Weights of a small image classifier.
Data: 48542 training examples, 22.5 epochs.
Rows from block 6, named by matrix and row number. Each number is 128 + 32 x the weight over its row's rms, rounded and kept within 0 to 255. All counts start at 0. Numbers have three digits each. After the name is the row's rms in percent of the matrix's.
# short0: shortcut pointwise conv, stride 2 (model.blocks.6.short.0.weight, 112x64x1x1, standardized in use), inputs 0-31
short0.0 099:059116102141128122156100174111104125125214169083091157166063118118110193122116124139093161105104
short0.1 107:136162100136144120122126112151205127113137155108127141124120166126223131140083120116111110124201
short0.2 088:161101175154154147185153164168114085103157163109169124127093131153068113122159145150075129170134
short0.3 111:114112128148121183132140115189081066139104113116129165108092086160086090180103109110101126211194
short0.4 105:162144138172125142136112108174128125104095193148100156098142184076098180086126122111121082157099
short0.5 105:149090118084141107147114085079088170114108092108104102203159115123094135124165102201116103132127
short0.6 104:153126166179149214162140142181097053126158100109153130111112164071085152142094108129101135133129
short0.7 109:162112139167147100110114115110135154127142131125120142065113160150094167176155084175133124125158
short0.8 101:101127112138138144148098064116094089117090125084136143202147165084144131156187162148152126126138
short0.9 097:101143165105142110188102095168200117100110113076094132099131131195085172132130119139119118132127
short0.10 111:067125119141133130145110154149144104123150187116116086107135106191152134128194051129116128112166
short0.11 103:108147173107171160116135081133117067121085079144144110094124162114156138112171082121108156079171
short0.12 097:158088125158190145120129173169138123133127133072081127170092104081148129080088086137094179176112
short0.13 111:124101096111152135113107081119097105119100174131088132109100165094092167126178053166134120131187
short0.14 101:169160090146141121185120115158110079131106108114056128122102138136141123147131103128145085143144
short0.15 098:119133145142157113111111150113115075090083118170128133125150157133151142139161122132109093150124
short0.16 093:108127150149134132168120106129086059143124162126156107091116188157151183094133173149136128123145
short0.17 102:123098146122135136150155174184130079115206182118136127215090149148128142130073187129122118137120
short0.18 104:209188073134119107121144095164113141117169076119140185100084153079106107099080134136087106121122
short0.19 094:067123117181152149117093127136110131132143122176171134064043159099146143147107137111100107140145
short0.20 098:104096164132135106133101108127089137119130130201088109129048113112182100116118138083140105123098
short0.21 092:148105112128160129088161162088120138100113102095157151219100150152119125118109149144070178159182
short0.22 100:102118179149133139126139192176049099154187119133147132051104131097165141103144154109117119118087
short0.23 102:100117137166116144163099123152130098114146094124187136077129064163119159180182152097105134160144
short0.24 089:136125131147153097147118139114169129116228144056104092165149109133120143107130149117091161143135
short0.25 097:152091133165206146194123157164108062138122097127102180111137104145107118207132105125118179166125
short0.26 096:095082106105125142154125052126151137132151155081151106164080096126088125142123125096105144119088
short0.27 099:096102166128123138127118085106103150139128124203101115098077116106144103141116129096120106092100
short0.28 102:112178136134157118199145094136082085132148216130165158106061125123148176190115062134110137125146
short0.29 100:085155133148185204161095133186154086110129117130194114131116088084101109094120158125137134125130
short0.30 104:103189120112173137123141107119091137114154160103145142131105110118150142083072081197104157150087
short0.31 098:147170169172156187132106110121121093090142149127172100117104170140132097164059126182110157174154
short0.32 087:111095150131174168118126088109109088139146133053116188123103178089107136140123154092082179169156
short0.33 101:092146101127100158153116151153124104158147181186142174145119124104146102125184162097117123141096
short0.34 091:131089141148173117194123166159137092116225169036156158126081127141111136105120113167113155161151
short0.35 108:146164150092148083110151159085082106111093072144126130064099130150144122085155164174134137123125
short0.36 097:107111161192164130117096120191144108132173149043102139128110172137142138182153143130127148167175
short0.37 093:136138145163119173184110144136117083114154141093118154088055142119172161192170109114126152100131
short0.38 092:091093167139167176152143128163108052093159090061102123147098132185163158126128083152126128121123
short0.39 108:164172133133148123150126089188163137136136100145110139123127075148141136155094103158132074078072
short0.40 100:102132002126120137103121176118090141128077099128120079118086144165157183155164129176140102146166
short0.41 098:079131142156132145168088146121150138129116090206113115106076119116138090098099087159103117093114
short0.42 101:117164113160163117136120091184150079130174174119168105082119122136106147141166159110114128177127
short0.43 100:151083098112145129123159126136136103134089059169129157158138083080168092151124149141092140161198
short0.44 083:116117118115127120183099111185120056091179133123189174117089151110113108141135154120070131186133
short0.45 099:117145136111142150131120155168114043141132101102093194164190151089168114142107172145147142114124
short0.46 096:129130139176134142211120156158141059134153145090166109166096137127085119137091169146110163156106
short0.47 104:151153126129121173160120149131100122096137172116132116122110164169116160175165096111155110157071
short0.48 107:095154095085140178164128120176102144131102138173180161117104133085133093097170080185117109141104
short0.49 107:164132130092169111118145129191085139112100130071075090106118118146148123159079065141117131164110
short0.50 109:119131255077120131125086157104095144138137103146147105130141085070126096124113122121125141112121
short0.51 099:162159140120124108162109103168108050126050121095128125119089128104199131131140141147114153131139
short0.52 099:106142124109151098164148166118117038114168168102162107105108156163123159166132170117097116092196
short0.53 100:116136135143140196155131093138063168125149166133091112183084090108060138127112086159127103093143
short0.54 101:135133108098106141161151144123106072118125181147114109105125100160150151124163161072081108114092
short0.55 098:107073095150178102117135163190116101104109136096133166092128130205146148104087121124138102082112
short0.56 095:118130088151075154123169234081095148098103156152131151215154139128151153147132120175102153164123
short0.57 089:127124169122119127118125162107145140099162115070174123098152136180173163138151140181085196156094
short0.58 100:120089144160144122152145171115154107095178180120117100143086162180137171119132081177122156114095
short0.59 104:141121101100138125154121137172092127111098173111120101040126147142087140210112126096121098095066
short0.60 102:101134129095148115165106166126158115149133174120175121114103138099075138170192164179098155121092
short0.61 088:154119084127149149122187174119095149105105128147156154160096105157147102090102114146081179108100
short0.62 099:110141177143117105150115198161098036131132107130156167145187145067149131095144140119126118123128
short0.63 092:123176123149174171186101113144168097125145110131159131096091068110105178120103085095096156135205
short0.64 101:155125127159131138153124103188073083090169125124156140146140154160103166126123125117102129157119
short0.65 113:109120102089120211155105124119100146117108129145137135100136140221095135178181142130120113110144
short0.66 106:094162099082127137133107126186169109106164156119116126109161070170185127072102163073111111155087
short0.67 095:097124138116132195168093071126092158151096118140135083146076132097102118146135121095122124135095
short0.68 105:135177130143189102140129178180124065149123132137156116073085144093177108170092126132114139160136
short0.69 098:149108096175122152146153140102157103134089058117065156184097100084078148161138119114123116187178
short0.70 099:141172204107181090153016114131101151142092077102091104104154098134105106158183130143125164095138
short0.71 098:198122113156161177154139153106123122133117123149113067120069098118199106194067112148132100118189
short0.72 092:136129157144161148126110163118100130119213126075161107093059178167153152157166136161117149169174
short0.73 102:158079145116152194114141152143121081088175139101095195095095166143161152183107107087085158168161
short0.74 089:184131103159138177144148099128106109141151092064160150098108112122081098146094105085120179123132
short0.75 106:086078151150163118157145181178124134116213141127105126147081137096176112122093079172115147138178
short0.76 098:108118115138117175155137156167158119149217088112146156099123099123087128130152095080119161152134
short0.77 099:135128125066137115139099081125059157112071132173126087153063110099126106125108109166152098097102
short0.78 103:129111127148140129124144156164122078154165092134116142188082112144079147131115029099111145076098
short0.79 095:145090176122160082123109105183156069126143137110100106111078129176153136120171172124105145077192
short0.80 096:144149167130208132223059112160131103103177127093137168129106124106137146157133138160119156150162
short0.81 096:185131155160194090169129150190126131113104088135149132093151187141108158145085137076120101144125
short0.82 104:148126164154122121156106111191077098137140067119113089129116128117121164207084087128102139118165
short0.83 107:067104117142108102142090148158169161135170153118083141119098174157201131140087186192156135150170
short0.84 104:161127110105138161168129123172134095110113084123102138066128104188082140118103158182108135132178
short0.85 114:138113134145095148111112200159209138124101210150133135127124112108169158115113202133134112174127
short0.86 100:159093069192184154144144106150130124152124080109101102091091154127132193190150117114119118157120
short0.87 099:091138154142097112122153169175064059090138095113161129174142127135079134151134166174129172114142
short0.88 088:116098139138107147147092104129120101104118088072165094115070188146143160190184136130113170119115
short0.89 101:136143147140138190151122129129055137139122105143147094118071096092103105135144090114144090138080
short0.90 107:139157113080123188132146052201150144098138106114131144105144142109126140173128110200147118074132
short0.91 093:135103132120126183155130074113143145129174124062131100155125090132128134109131111092099169166152
short0.92 109:107103114112169128143131109213068130112122174132194133116075107161175084129111135098122119139144
short0.93 100:121187098093123197166137093199110108113150142100152191155082108124127116127167133138105163142127
short0.94 101:113203107151132141162129117192157147147119069139099161126110154162105140136089176127133144084133
short0.95 096:163148127145208155156116075135115151143166186106144110157125110158070137117142174163144132107102
short0.96 100:168118138142175163143119104134095130135132104082113108115135111133091118136138157153122132133099
short0.97 096:128174102152162117173087082195129127140099109110121129100165101109142088155151133149149070172111
short0.98 102:118118163090138164131111117120096120105121127135145169126099177125143160159060128153115180159198
short0.99 106:145132110113126152115142063155090138126125111131118158081153109095131189100110158184155096158148
short0.100 091:109105187173149091139112083184108063079166150119118120074045142096131173172151111129088156145153
short0.101 095:127128155170170138189134126179145120124142139084146146150076113126101145155120198156101130174113
short0.102 099:144094042162088117112225123119140140142103135173109083117117153155110165145153143119162113132130
short0.103 099:138152181140135110204064111179143037118130184049152112141083131161141156160144108169101179173124
short0.104 090:154084164202182137144140111116084075112209133157162132092136160151143122113143170121090133187118
short0.105 095:076108128092151163220128127184144064109197098053119185098109089122178138118107158151095148132135
short0.106 103:166150112147129102170149096143089096112172189105105150076138139130180106179140089111094109192224
short0.107 111:092168099140120144114103209100119135144091209145112130180128147178207173125146083106143125160052
short0.108 101:091111125151144190168136162103089141096129108101181150126099082129105154102047107112105126146165
short0.109 104:189155118150140110165133162117080092130142100120159209148125147166141165115070123112110151096182
short0.110 110:140157121119113156147103051183162153117138198124129104175117087165193111136116115152150110089135
short0.111 096:137118255075145121147069139126102133111160088104142130123138096082113103107115123122115181123119