Rows from block 4, named by matrix and row number. Rows with one number belong to one channel. Each number is 500 + 25 x the weight over its row's rms, rounded and kept within 0 to 999. All counts start at 0. Numbers have three digits each. After the name is the row's rms in percent of the matrix's.
# convs0: first 3x3 conv (model.blocks.4.convs.0.weight, 64x64x3x3, standardized in use), inputs 24-31, a 3x3 kernel for each
# convs1: second 3x3 conv (model.blocks.4.convs.1.weight, 64x64x3x3, standardized in use, transposed), outputs 24-31, a 3x3 kernel for each
convs0.0 107:509499497515512507502498504462479489500487495528509502496494515491497495482488503515507519530522507532513505495482493482466492483484505528517476533523478525511468507510504518516513509510517495516525512530535526547544
convs0.1 102:523518519529510520519533529508526508526506510533535513509506499499493501496503506550565579547559561544542544460471505461469475455468466534510516528510517534524515499527517510520530492502508520519516511502515524491510
convs0.2 092:529519528524546528524507522526513562553526520533515493506518533504525539524516496519509494520548504529510494473474521464479528481498528519481455538514465510512462524517538514496541499542547500480538486478532487491520
convs0.3 091:509526527510547522526553526524513542514521520512553543539526543514518544529525544496517512480540534489540557493497497515520517524528508508481462486491438489475439511533545518502549525503554522511524496484527497474499
convs0.4 097:544516510547530515534517519480499497519502520497535538507491503488486509511497517498501510503497502498517495513521502521517492529517489452484482443472481443459484492539495508541506519532515495503512470514517517507524
convs0.5 097:527501504540535520501494493527544539552544549489507497521510548516500531540536559514505519526519505480501483496488478493482484485471475529493492518497494504495478505505538513532535521497503524512530490487504515537520
convs0.6 095:527534540545546558529531548533529493510507521531528507530547535543543554517545556539549527525550523529547544471492490476479483478485489501493473498495489487512494534544545540552541541538538529515513528531546514517520
convs0.7 088:504485511501490514500495526483497501498506508499504509496536530493503526525521524541528520528534526523493519538514504512486500485495521455467472480487490469464480504514506519544535509577566485496528500538540500509522
convs0.8 102:494508497500507513522521501504497507489492513502506510508507483528510495527527484496477547483481544499499576481495505483508506495491483457438500491464499506493510522536505552516524533512520562551487520512494521524482
convs0.9 112:507505503506505505499504499517522520506504515497500507492480483494482507500503504528502484509475485504475492510500489523516513481467484491491505504480517522494516508523526502508499517509506478478471490507495499498507
convs0.10 089:521521504542515504514540508540545531536538545536514516545524525537526532506512518542556534527559542520551533502521496489491491466497509507503496492487474475467469535531515551547531534547504504541522493515538502535515
convs0.11 089:521517502558543536559516499518500486500537511512546532521535527517532548525518580516527533523527545515515548519508476497489472481485475477490495512503485504504493530539527520570544535533547541511505555523510534523526
convs0.12 088:512512476532492487541543499496523515522556550529570556496506521480534527477519537505529507494533526516537528488494484521503465501501462493486504461458488458446516538574520517566550516604566487490492510503469528512488
convs0.13 112:517510509514508512517530513511519521506494500502513506496491495494482520508496498545528485513504494514507497523535518488497511433435475482472487495491493503514515516513540518515511536509512484490478489505524506482498
convs0.14 101:530512526535524507536523533518535519507523528523497510506511513502503505512520512512494495495498499507489447454489508462511496493515496497488441490465443483476449537518509533519525548529552515501499508503519466502519
convs0.15 112:494508526504508512519511508492511516485503547486481510500491500520517518506501539526532508518519492507501476481484473515524496486503500504494501477476481502482491519514525517517530520514524502504505502517495500515521
convs0.16 098:470497534454465476501530552522481483522480488528530495541505475542510488526521495508509508519503491547499474498485479519500477496476478493488472500469467514500515509512514520499497528567504521495509519488516520518510
convs0.17 086:500465475507509512518518513511514497519491483544508471549538537531563548532530534541545538544515503539552522496485499491489471497474483458458445466475471448469478577541518535533520501538533532529487541532526515542534
convs0.18 099:524512562536514576542533539526503500534510508509493519546540518530552515540563497513506515512517535516515503497501501495486497496477507482532491481537488486494465544523548538533560547530542515497533500515521531535539
convs0.19 097:487482521497510515494485525459478534484493506498506531518521544508527519521518513498484511485481534493513527494508507505523511515531490481470460450456499435457500516505550510519555502526565495504531506499516492503519
convs0.20 113:490493500489496493483502503497496523505504501512502487497482496510498501503494491533540520508504494508497497491503475490522510459495466504506509508493507523512508503504528510494499518503507493485491469478509497490487
convs0.21 095:479493516503496566528505545512502518503518496471501467487455499497482489498499488485520544491480504497478517452478477438482470443466459483458454500495476473478504531503519500541534513499496502472519530490485526489480
convs0.22 102:508475506497497494494508510538545532540517515523504516487512509509516548517538530519512517527498511510509507535512490516503494528511493490509535508530531515512518527492514541512526536522524475509508498483497520490498
convs0.23 090:524528538503508522536556543519521510520500498518511485524537519498501514527518526484488526489499503516506544493494490506486477505489495453418437480449465494502517511519493557520499545544534548496493510506505521524523
convs0.24 080:559538520533540521540531541519537521526517535524545553515535552515524558514501533516480514503499509515499504455485482497512496513516490464470465496482491504494501534548534516505519504513497503488510506537497497475503
convs0.25 111:503509508484488518511515539512522500513519499517536521511485500510521526517559523554520517517489494513485505503504511503496493462474489479461462478497505489502510509537513532520520536518503495487511516502492538525508
convs0.26 095:526507504511506517522521516465487499463471492501500515527500522513488526499519552564546532545506532520500524486466463481491486491518510490465476497463493463452480524534533511531505529520492505527509512536541535549541
convs0.27 087:530529549527517533534520551543479519520499512503502484541512500551489477536506484529527524539528514558530526445483483487487485488460462489500489515517498500505515553534538533525524550537561526495552528511517550549524
convs0.28 110:508500488491506497490479481462493480506495481547510512498498503506501503511498513514501506549516503538512499481486498469459496465463495529528478529545484506505470502503509501496500512506503493521536512528548548570562
convs0.29 093:500513491507502494512501501525534528549525515491541540514534523567559529505518517530535560533530544515538554506530513516537504511507480504485485499470471498474470525507525501518544516514537527498518542517529526541514
convs0.30 107:531529517552543534541534536524522522499500538486491515541536554529524546522515517517521547513495542495521529496499496505508522496518504491474455500494491495473490514535538520516510516519532507499527507486549530541544
convs0.31 108:516506505515508504514511508512506485514528505512540533505510513514511519514514516494556548483562578489575594500511493507509490504513491460518556444529551465520553508507510509509509506505507507493509511489503500487507
convs0.32 099:514527567512535548510491525506528516527517523539527535549570552548538533494505507501499548483505526508512511512518525520529539542535537482491506479502506446486487538558559537547536528510517527516517523489524478478516
convs0.33 105:498512503503511518502499503491480475498496477531507493507501510504507501493507510509494484543510487549515465482478483475464478468452481525508499538527505524521498510503513509513511505511518493502506500513522527545544
convs0.34 100:533522513537533518538545519509524560508493553518491497481497522486482505478474470499493547501491514499489523480515516475493501463488493511474446539458425512455429517535550515522532520537531517576493498512484498492480
convs0.35 087:533528514544558540547542524507495551524511528533525532532530553547558526533551568495506539479528526508508516459478476486489473474484493483478463473480479466437464543529542527556577517591547490488502516495502512492499
convs0.36 097:546532516514512516522486515484482495483498510471457495521515516539533503540529512524510520526524511514520506454480480480479464474499465499483503505499501481494491504496498506506533494529530503495512540509515524519506
convs0.37 103:511509522534520526524524535486543521492498497490491495491512545465531540474561519496496507497498518513518509501510484509512495493501518496479522494508520481500508531543520560538503531530516516518509505512490510518483
convs0.38 090:507511510509515503521517511521526539517519521530517532508503513503501492498485488480486504506497495509487499506509483515492472518493467459471522460469530448486514529547546520542519505524510542518527535535520518548530
convs0.39 107:511509523494498511530533518503522534496506497514517535515511512513496532518499509550526503516491506526507495504497486485488506476477481475468492456456488496501495515529545508512505528514512490485461511502519515487470
convs0.40 116:499484494487501493501495514497499501502502492516502506503479505497487493508495499523543535508539519505540515487523499479509473467484471525513508527517491528513498504497514514499511515505522482499504490498502508488497
convs0.41 102:504508504523494469515495501480528514460489495474506497555552512532538536505525541515513520527490501536522487504500508530498497527504510461498446486486439471465453487506493530514472523519517516491503516516513490488506
convs0.42 100:510552544507525517500521517505517523505485492487471487531547534503524563515516517471467509485504503484515495512492512518476486519482475449472484432456497432483504501509514520507509501506497559544583533507544512505518
convs0.43 103:524527526527533504524544517529530502506537519502534530508530535520521541536543520496531560507533574505546575499506515507506507512504512482513521504533524525529516539510513538519508517525515520498488523520511523501493
convs0.44 113:492494502514514525511506514508497507528514514523524514510511504500503498535534492508503511510514517497511501493491458492489437489501439495509495501515500505502495522508501530520526516516518515523507497496503515485490
convs0.45 097:504536537523543549510519541506510516516523516549525526527519512495531498495525502516535526558541527528514506486452460494475488497499518541504481506526487499519495514540552501520563509541557515515543545531536533530531
convs0.46 095:528500521521510518521471493505526541553526510532503509519530544508516541532525553500516501490482501507515482498497498471466488455471488493461434501477450486472467517526529517539506529506525506542500481532506501530536
convs0.47 092:526505499527512501492493493535533481517531511499513512521496537526494497526504549521551537511541521501516501482469479487476483484472492484492493454476461463475473573545526562541526535512535531473517513501497505466514
convs0.48 102:531540524514530503504504500543540522517500504499496497540508503526512508512489498530537544477486504474476509473503507483497510502523519466470479438430458380364415539525491511531523507503487512495510513518502497488491
convs0.49 109:507504509475467483491494489493494501494474482519488474529515508527519504529501509539556568541548556542544562465457458480481482479476471513510521512512513510515513499487521504504494509499502522513515497500507506483491
convs0.50 106:507500496509508507505502503486483488502487479529502487504505515510507506499513505501513491545523466550511460494488484480458479473459496529519504527535468535522454509501501515511514509507527491488511512514543523549571
convs0.51 097:547525518525533558519512488503489533498537535466453504497497485530516495495510530516521528499541525523508510465488478456476476449465479521480473514476490493487527510522505511534568516523511523529488522498483545529494
convs0.52 102:533522544538521530557532529479506526500536530540522541516549487505520515507505500555542524537506522523517504479507519493523538494506526530504507519509520517507516524503554555565531556583543523524508512490483497502491
convs0.53 111:522518506512515501520512512510498484502523506503537523505513522503504514503504506500528530478524544488549581501509499508517500507513491448482538407485540427493538508510507501503509502509498518500511516496505492480503
convs0.54 113:494499509503480503513498512516510496515514502510516496499508484492531495498541491496488525487488528479495509501482479488495483473507479512534516511522508501524508531504496534503501532509507520500493531502485534508482
convs0.55 101:555546523537530512497515520550545552549549536504479487478490530498499521481518569519527516519530512502504495483473464479503483494493506487502515514482492500485514499536526507527571504512534517508535510512520537519534
convs0.56 095:553559535560548518540534529508512529495509528512522514522537534503508509529505534516505517521529509492528470515504519493510492505509483505491479504498495497497504539538535526523526553559535526511520525520515534518512
convs0.57 087:508481498477492507488499507498463485492488471509500499535555579518558556502535518513543524507554502516527501498488509509472490510486498500518505476509506482489484533545550540532555493529525517510546552538561541526513
convs0.58 099:550525538514521530517512511512528481528542491533525511547548532537582519498511473525513515496505507509522508442445463464465462498494490478520497456500496431488480543528522536521526520519504509512512533487483496490475
convs0.59 097:528523522527516497530539543579561528553539505546569515526524508515502487531500511528534540521522516500517521499499485489517502492516491484486504489485471517495496550511522515521506538529521514514493510491505521489474
convs0.60 086:512512528513520493508510504540544527509540518496492504547542537526542534519517540500514502519501492480504496495497505496502502498494476506476466490475489496492499519528534526516508513506529527527523528491483530510512
convs0.61 095:535539503558546520538547541494494485500504506480516493521527541526517519520526542522507516527533540536556537505508513482506505486498497489502461494519486495523490558577563528558543542554548512503489512496504517505526
convs0.62 112:498500518508503510504505510484483499489494510498496504508491493508496496508499504566562563559559568553550552455461475474488481463485488522519504517508509516505505504516516499511502510514505495517504496499494510507512
convs0.63 110:485515530493490529527503500514529508476524504488502515481502501496548498477528495505493509492486506476486495515479485511492480451503501496530528487512513494520537540543494510492515515517506511507494522523496491532500
convs1.0 115:529540532511521504524533515502521546514489505527509533532500526554507525561537544481508502482510525474483510527505511534488511556517533448487495456495489425465467539528541540502522531512507506513529498495498493487487
convs1.1 100:475502503479497476468480524557488533518544519524494533521535518525530530474478526520534534519523537502497546507477488507499488506510500515501503513522516496489485500501529509512543501494499550514489539528504529521505
convs1.2 077:538541523509528503515504506490508515498514510522523555539534525509527514536528470508528536528503543519485513485502495504480525517501497503484495504494483481479489526520517509535508509527510503497561480490509511574519
convs1.3 107:489520542482513525501514509496543553514500542523524522463495474451494509460502498514535521515516513501516520477477481498472500496482477511523513515519499510514507534535513507511515508495512544494512538508524553550508
convs1.4 095:517476471508466487526506480466519507492491543497506548502521546508502543527522539533475531487509537517478541478523483476513488519503507506508518531493518498493513498481498506500526523500517459496539490474459497505501
convs1.5 100:550537537500528554512511515491498480501499503504466466498506528525480530523489505552527511532539534537543549498506485504512489490493494505520508510504508508518507504509506508528512504506487505537553529509554484529492
convs1.6 113:530526512530521530487510510517504485528490476522528534514510513501476468504512484529527530505548558520539519486498505472499516477507499495491508506500490505494502513512526509501508492494496495536517491503518497484493
convs1.7 081:545539519541540559546555556501508475535489541528545517507501509487527511508470499508502547512510553508534551503490496492502469496488493508508511496510497504495508508495511518507519521514520522538494458519491461533532
convs1.8 091:493539494503531511551556523501478507487513495554518526517518536488521528517507525525546520545532529502489507519523501497509510519532500498487493482485491475464478521514507494500493524519492441484495468468506464489481
convs1.9 117:487516521499506530515523539493476480512467491522512480528492487518487496535539519516508517503519532537532559479480477485493486471477471500508493504488501514499496496522531510526485541550482506504504511513494493533508
convs1.10 115:533556534538537541516545543527515522531505535531518530520526521528514520521519507549537549516521538545538522485487491501510517504506494506506506502497500503496504518517510511506499517508506533526548562514554533545528
convs1.11 103:520544528511545532499537521540526526529529533537506545516529516531526528522537513498537506516499521534545541497523501505499520499519501488496495483504502481492491505514525510525530511525522503546520534499505523536548
convs1.12 098:525523523504525500502504488474505530501482531522561561517521516532534523521524544526505561519494539527488536499513469515523493514509499491500525483489494480488507489494518467495498486505521496511481540528519514534528
convs1.13 090:490515509466458470546502502458469479489463495500504520478498501507442470498493499526514504478498485548543556484490473463468448462448451516522523529513532554538517470482512466483460515506487488480515497508476514525511
convs1.14 084:518519477505480517519533508519553553503528562524499487484517532503462489479464510522483478536523528549512538499505518494493512482516507523476511503503514507515506536509498539513516535550495503532570504462492520447505
convs1.15 091:514505509548503519525535509504486481528514528499507517496478490495527508463478484500520530500533544542543527473459481501467451499459474523546520515535528516531527500513506518485467526503485504524497503514515508512524
convs1.16 108:521503558500522514523521566532544545526494503508515499521492476511524505471506531503531549486537535494534548501500495510493470491487472510524506487495491481499515512520510510508514497509501423463501463482519487473555
convs1.17 087:570555582545531535561550542558524522501505538526504498513498503455519529459510494520531539528536521524518516509501497472500495489506484505503508508508493492492497515520532513519509512518524506488509494463522549550498
convs1.18 089:497533516512512516501534542529546495516544499529558506511519520512490520502507499477497463513534515496513495481492485508511510496504503492497491497476503499489506497503497499496501492494507475499501500458452519521492
convs1.19 099:499531518527500512497512522494479509500496532502537530529520515481525511502525502549558525554559550552533527489500481498501505499493485499485501490487503486484483517531534512538538525525521497552535489500546519540544
convs1.20 115:497516513504478483544508524469478511487482505514492482493468500520475487520532526513513506498519520523533554489471473473478455464459464502517520520503498527503509466507516513482505539498490501497519503488492511510499
convs1.21 106:544523545507543484486528521541523540522513531533525503494511494509480494513499474481533529479488494485522520527498528514539481527490490506528519522520533511502518522502533515512488499487522533488540517500537478540509
convs1.22 101:494528494525523532495508527495500518506531524508545531445500478491520497517523512519501506523485485549507495475486473510509481489485466474499497507496503490480490477456521487492540462496535552526534512547565518533533
convs1.23 088:493508494478478546497514506511529532529525511521512524489453507481458449458460447526536531500519552556559583511505506500503495495522493506498514501505518506507510520497498504512505520497509543547559506473465539485553
convs1.24 103:520536546528507500507513507495515521519518520509516525500495503523515506526496460548552545541538528537541522499491498474484481490519500518506503515515518498493503511528521517524506529508505503524513529520545515554519
convs1.25 087:485493521456463501468476522454488484486493500513502493460468444462449475467449517550500559497474493539538536463485455478495465444441434531526537510491519552519534480455532449472514506511489493471480497480518482470547
convs1.26 094:522526496545531471551534543494480522490495520481483496493521511463447503480501522509501522498495478546536549486461484481493506503509523505507496506521505487506518529538513543549516541542525461507496451496454460489486
convs1.27 100:531546503531530503532532539532507531524525522543510516523498523518501524521472507501499500508519503527520536489512484490494500496513506488496506485495489508497488524511507518528516529531530491516514529490508538537547
convs1.28 122:528553547522522524542555534492533533524480525511512528524500499529478520531527526451507496453518507475469508493495484508485501540538538469486502465519519447467497520514530534505517516503495489500513479500493489503502
convs1.29 099:562546529529538519532527546510543543512516496507510541520522478525527507520507513550547527530557566521511543498489481484499475493510515500512511504500515496500508543545526515526524530532538533482507520489524544513522
convs1.30 100:510515525488494503511525503468520504484485486487491488532515516543537529544541530553526521561540539544515531479470483497489477507478496511510507496496505500497514503534514514513530501509512513486512464497534476523532
convs1.31 155:530498508524513510521487509513505507503515512503504503496498506511493508514497510515519474521525485510521481510535541516539546534546550506459449511460454480461436516499516511506535499508535533536532516524525511523522
convs1.32 088:508500530465506539444510531498518496476479500479529546471509484480479497453490476523532523531500495491507514499500498480502484504501489523497519506503505506495492471510537475460510495484498526497520523483539517523477
convs1.33 114:513528530532535508526545531519537535516507527532539536506500520531512529524527535485515521494508519469473497519503530540526536555556556452458488427469477398435455553540544544535531531548531504524545503519530501518512
convs1.34 088:501483500507527522546530563521491479566487503547502510508536533508526522508496525543541544520537556519555559501489488494479496512490499512516502503498488509505498467474488505502517506499499473475537480489518452439512
convs1.35 109:513526549495527489473506505534523527522539543539502545507466471491521519506499521490549506512520532538528534510488494502482480491496487512515500509514487500501492500503515484490516504500517478528492521497499504526493
convs1.36 097:519516530518496528542552533490478521516538527516533533463499503459505506491468498548527509546519531553523532493496498510520514479494503499501497500483489516512503520496530511494492523502525457485488447474470477515470
convs1.37 107:480456484483478530468472524503510458500513494496544493503508498518501457487510460534527546523529569546546580498509481509510476517506460522505505513496526518503513488471523485525549480526537495477512478501485481534536
convs1.38 082:519498520519481521503504542481460494457473475498498505517522503489521499507545530491511497489518521495506500493490501480479479504511487499499505500488502488483497522508530525528538521526543524482489490487479503492494
convs1.39 085:505527497502488465569523523472493449491484510487488488450505512480472467487495511519520506458486462539501525494488495498506485479507523528528517509511530524539513476480483489494474522507467461506521491516504483493491
convs1.40 120:532511485486510469486505484506503530489504530498472512502498533524496531532495509523520513529535511534543542484490476487487462464459462504494514510512522535508534515504494491473512495483501496483520503477521515489474
convs1.41 090:482515498502534522500508497545524520543527500546546503468456511471472486525482445515530488511552509499523514505463498499471480467470485497518499503516513504523520531546515511527505518536525511483482501521507526486519
convs1.42 087:489507503493532500491494523496492495489509509496476509458437446506489489499452450540495510495498508532487496491475483495492485509507504505512496517523508495524490484461495529499517481481498458429490477475466474476508
convs1.43 091:532540527537538526541524549543518489522534512470467493498463524487509526501502505542509462530518472531518528455500525477492562472519562522499479523511454527485471494500493501539507500500500560555496550526479523541483
convs1.44 084:563502497503531498516491516497543535470501551466487526503541524497504538548530550534468463513498435529505513501503459488478496496493463499494526488480492496484501517496509504478493512465535495508512527491513546485532
convs1.45 094:479520528516505496531540530522526499536530494498524540519511507507493519482520538497513500516524514530537530472486494494504507479513516517491496511503510510492504500528526499498493479511518516521549476499513533521525
convs1.46 092:494526500476531526516488483512511516514506470491491510504467483495473521501481503541539539557560551556552533467487481513495498507488489518498518499515524495508521520523512528521492545508512520523496480515483482515477
convs1.47 080:499524548537510523533544534484478516534485522508520502510523512517514532481454483532528528494524545544546545510493496504490489480481499506501507482501493523513505505495519494495517514517522483473474521494475456477496
convs1.48 100:509500498523531519503500484479495496484504501498503497505505505510513529532529543529511522537548542497546547491478492513515514469514487503495497484494489504515516513521510515511504499499472475506497473520522469511508
convs1.49 101:529522542513518554504515549518510533488505536541482496442447501447449514481470475561541545542537524543528557489464450479471444483466446518517528528530531509527532513517523455490512472460526517491499497478525488523513
convs1.50 115:497500508505510469509521492512539563503508530516527532504494507524500513554536531477498500489521503470498493506525543524502515570565572479497499481509496453469457540534537547523507532492494497491535507479490490491504
convs1.51 089:548549537566547551566562559538486533538500508515493519494497506448510516480462502501525485523509524541569520508478507528500504485503513491518490503497488511491482506509495507480483507480512486496524417443487476508463
convs1.52 083:526509495542501503526534554529516549525531534521515540507511503529507516518498458499479486491530517537519507507505494474503507495483485487496484498492485501492497502496512494491512509479525467526498499481513544498551
convs1.53 132:519487522526503518509486532471478488483498502480498486498508497493501513509500513501506464511484485514498478518526528524540537537545541505464472505468466482458449515522523513518524498534521520512514485499504511506507
convs1.54 113:497507505511480484493470481458563506455535529443532525471525523468525520505532532521476482528462464543494472469491475472489473468499474490499488514508512532511510483481539466497558479489533493491517528468510524488535
convs1.55 092:511518497489534548480525557495511511501494524531518537474460508468490514501433506521508512498509542503510543532503514523497519506513481506511518510489493490492524459495495514505484495516485470480505450493477488487505
convs1.56 094:490526504490521495510518518490509486495511505533527501505504508519521508504506510496523532520512522514512535481488497498491508502506495510512499518507510511499496502500505506497505501511516495534497529510502539493542
convs1.57 092:521543530536511518541510526551537535536563517554566565530524521520535518515511526542547554543541528517520516522488506519523516525497493496502504502488501495505506540528540522523527521509530543543522498538530542540517
convs1.58 084:542508526524520551492476512514526512532500512516512533482465460508487520485476484499495537509486476496497507521501517515511495495494509493497498500483505510513497528482503513492509462467459482488508541502491537507523
convs1.59 090:491495488551516483494483479553484491540528495524495489528524527538538526517521535510507513518545540550535516527526506487498502505491521486498508498506505515518495490507512528523499525513519487473499537476521548509490
convs1.60 093:514519542501561530532508531539517484516517500530500511454503464463486510533518526553558555538538541556533548489485481514510509496506505505508503488497507497497499530533507509512505511501503506540502529530538526546547
convs1.61 103:543561531554533544535525509513540542541525527545500507526523520528520523514525517515507544535508523539537512485511512497494509504487514503501501493496504493512512522518519498514524511506515513548539476498539501547538
convs1.62 113:490494502504487477510506487512506518522525518484501502502478499519518524491506494525522527537531544542531522460473467478467478481469478526537534530533546526534522483494491480446457474486469504514488516506503507513514
convs1.63 101:520501556551482500510529521523524468512538502486516509480511465477522529438485501507520521492507501544498527494518487515508476492502466506477506495521516529495544523477519516489504488495509513479475521496522462449523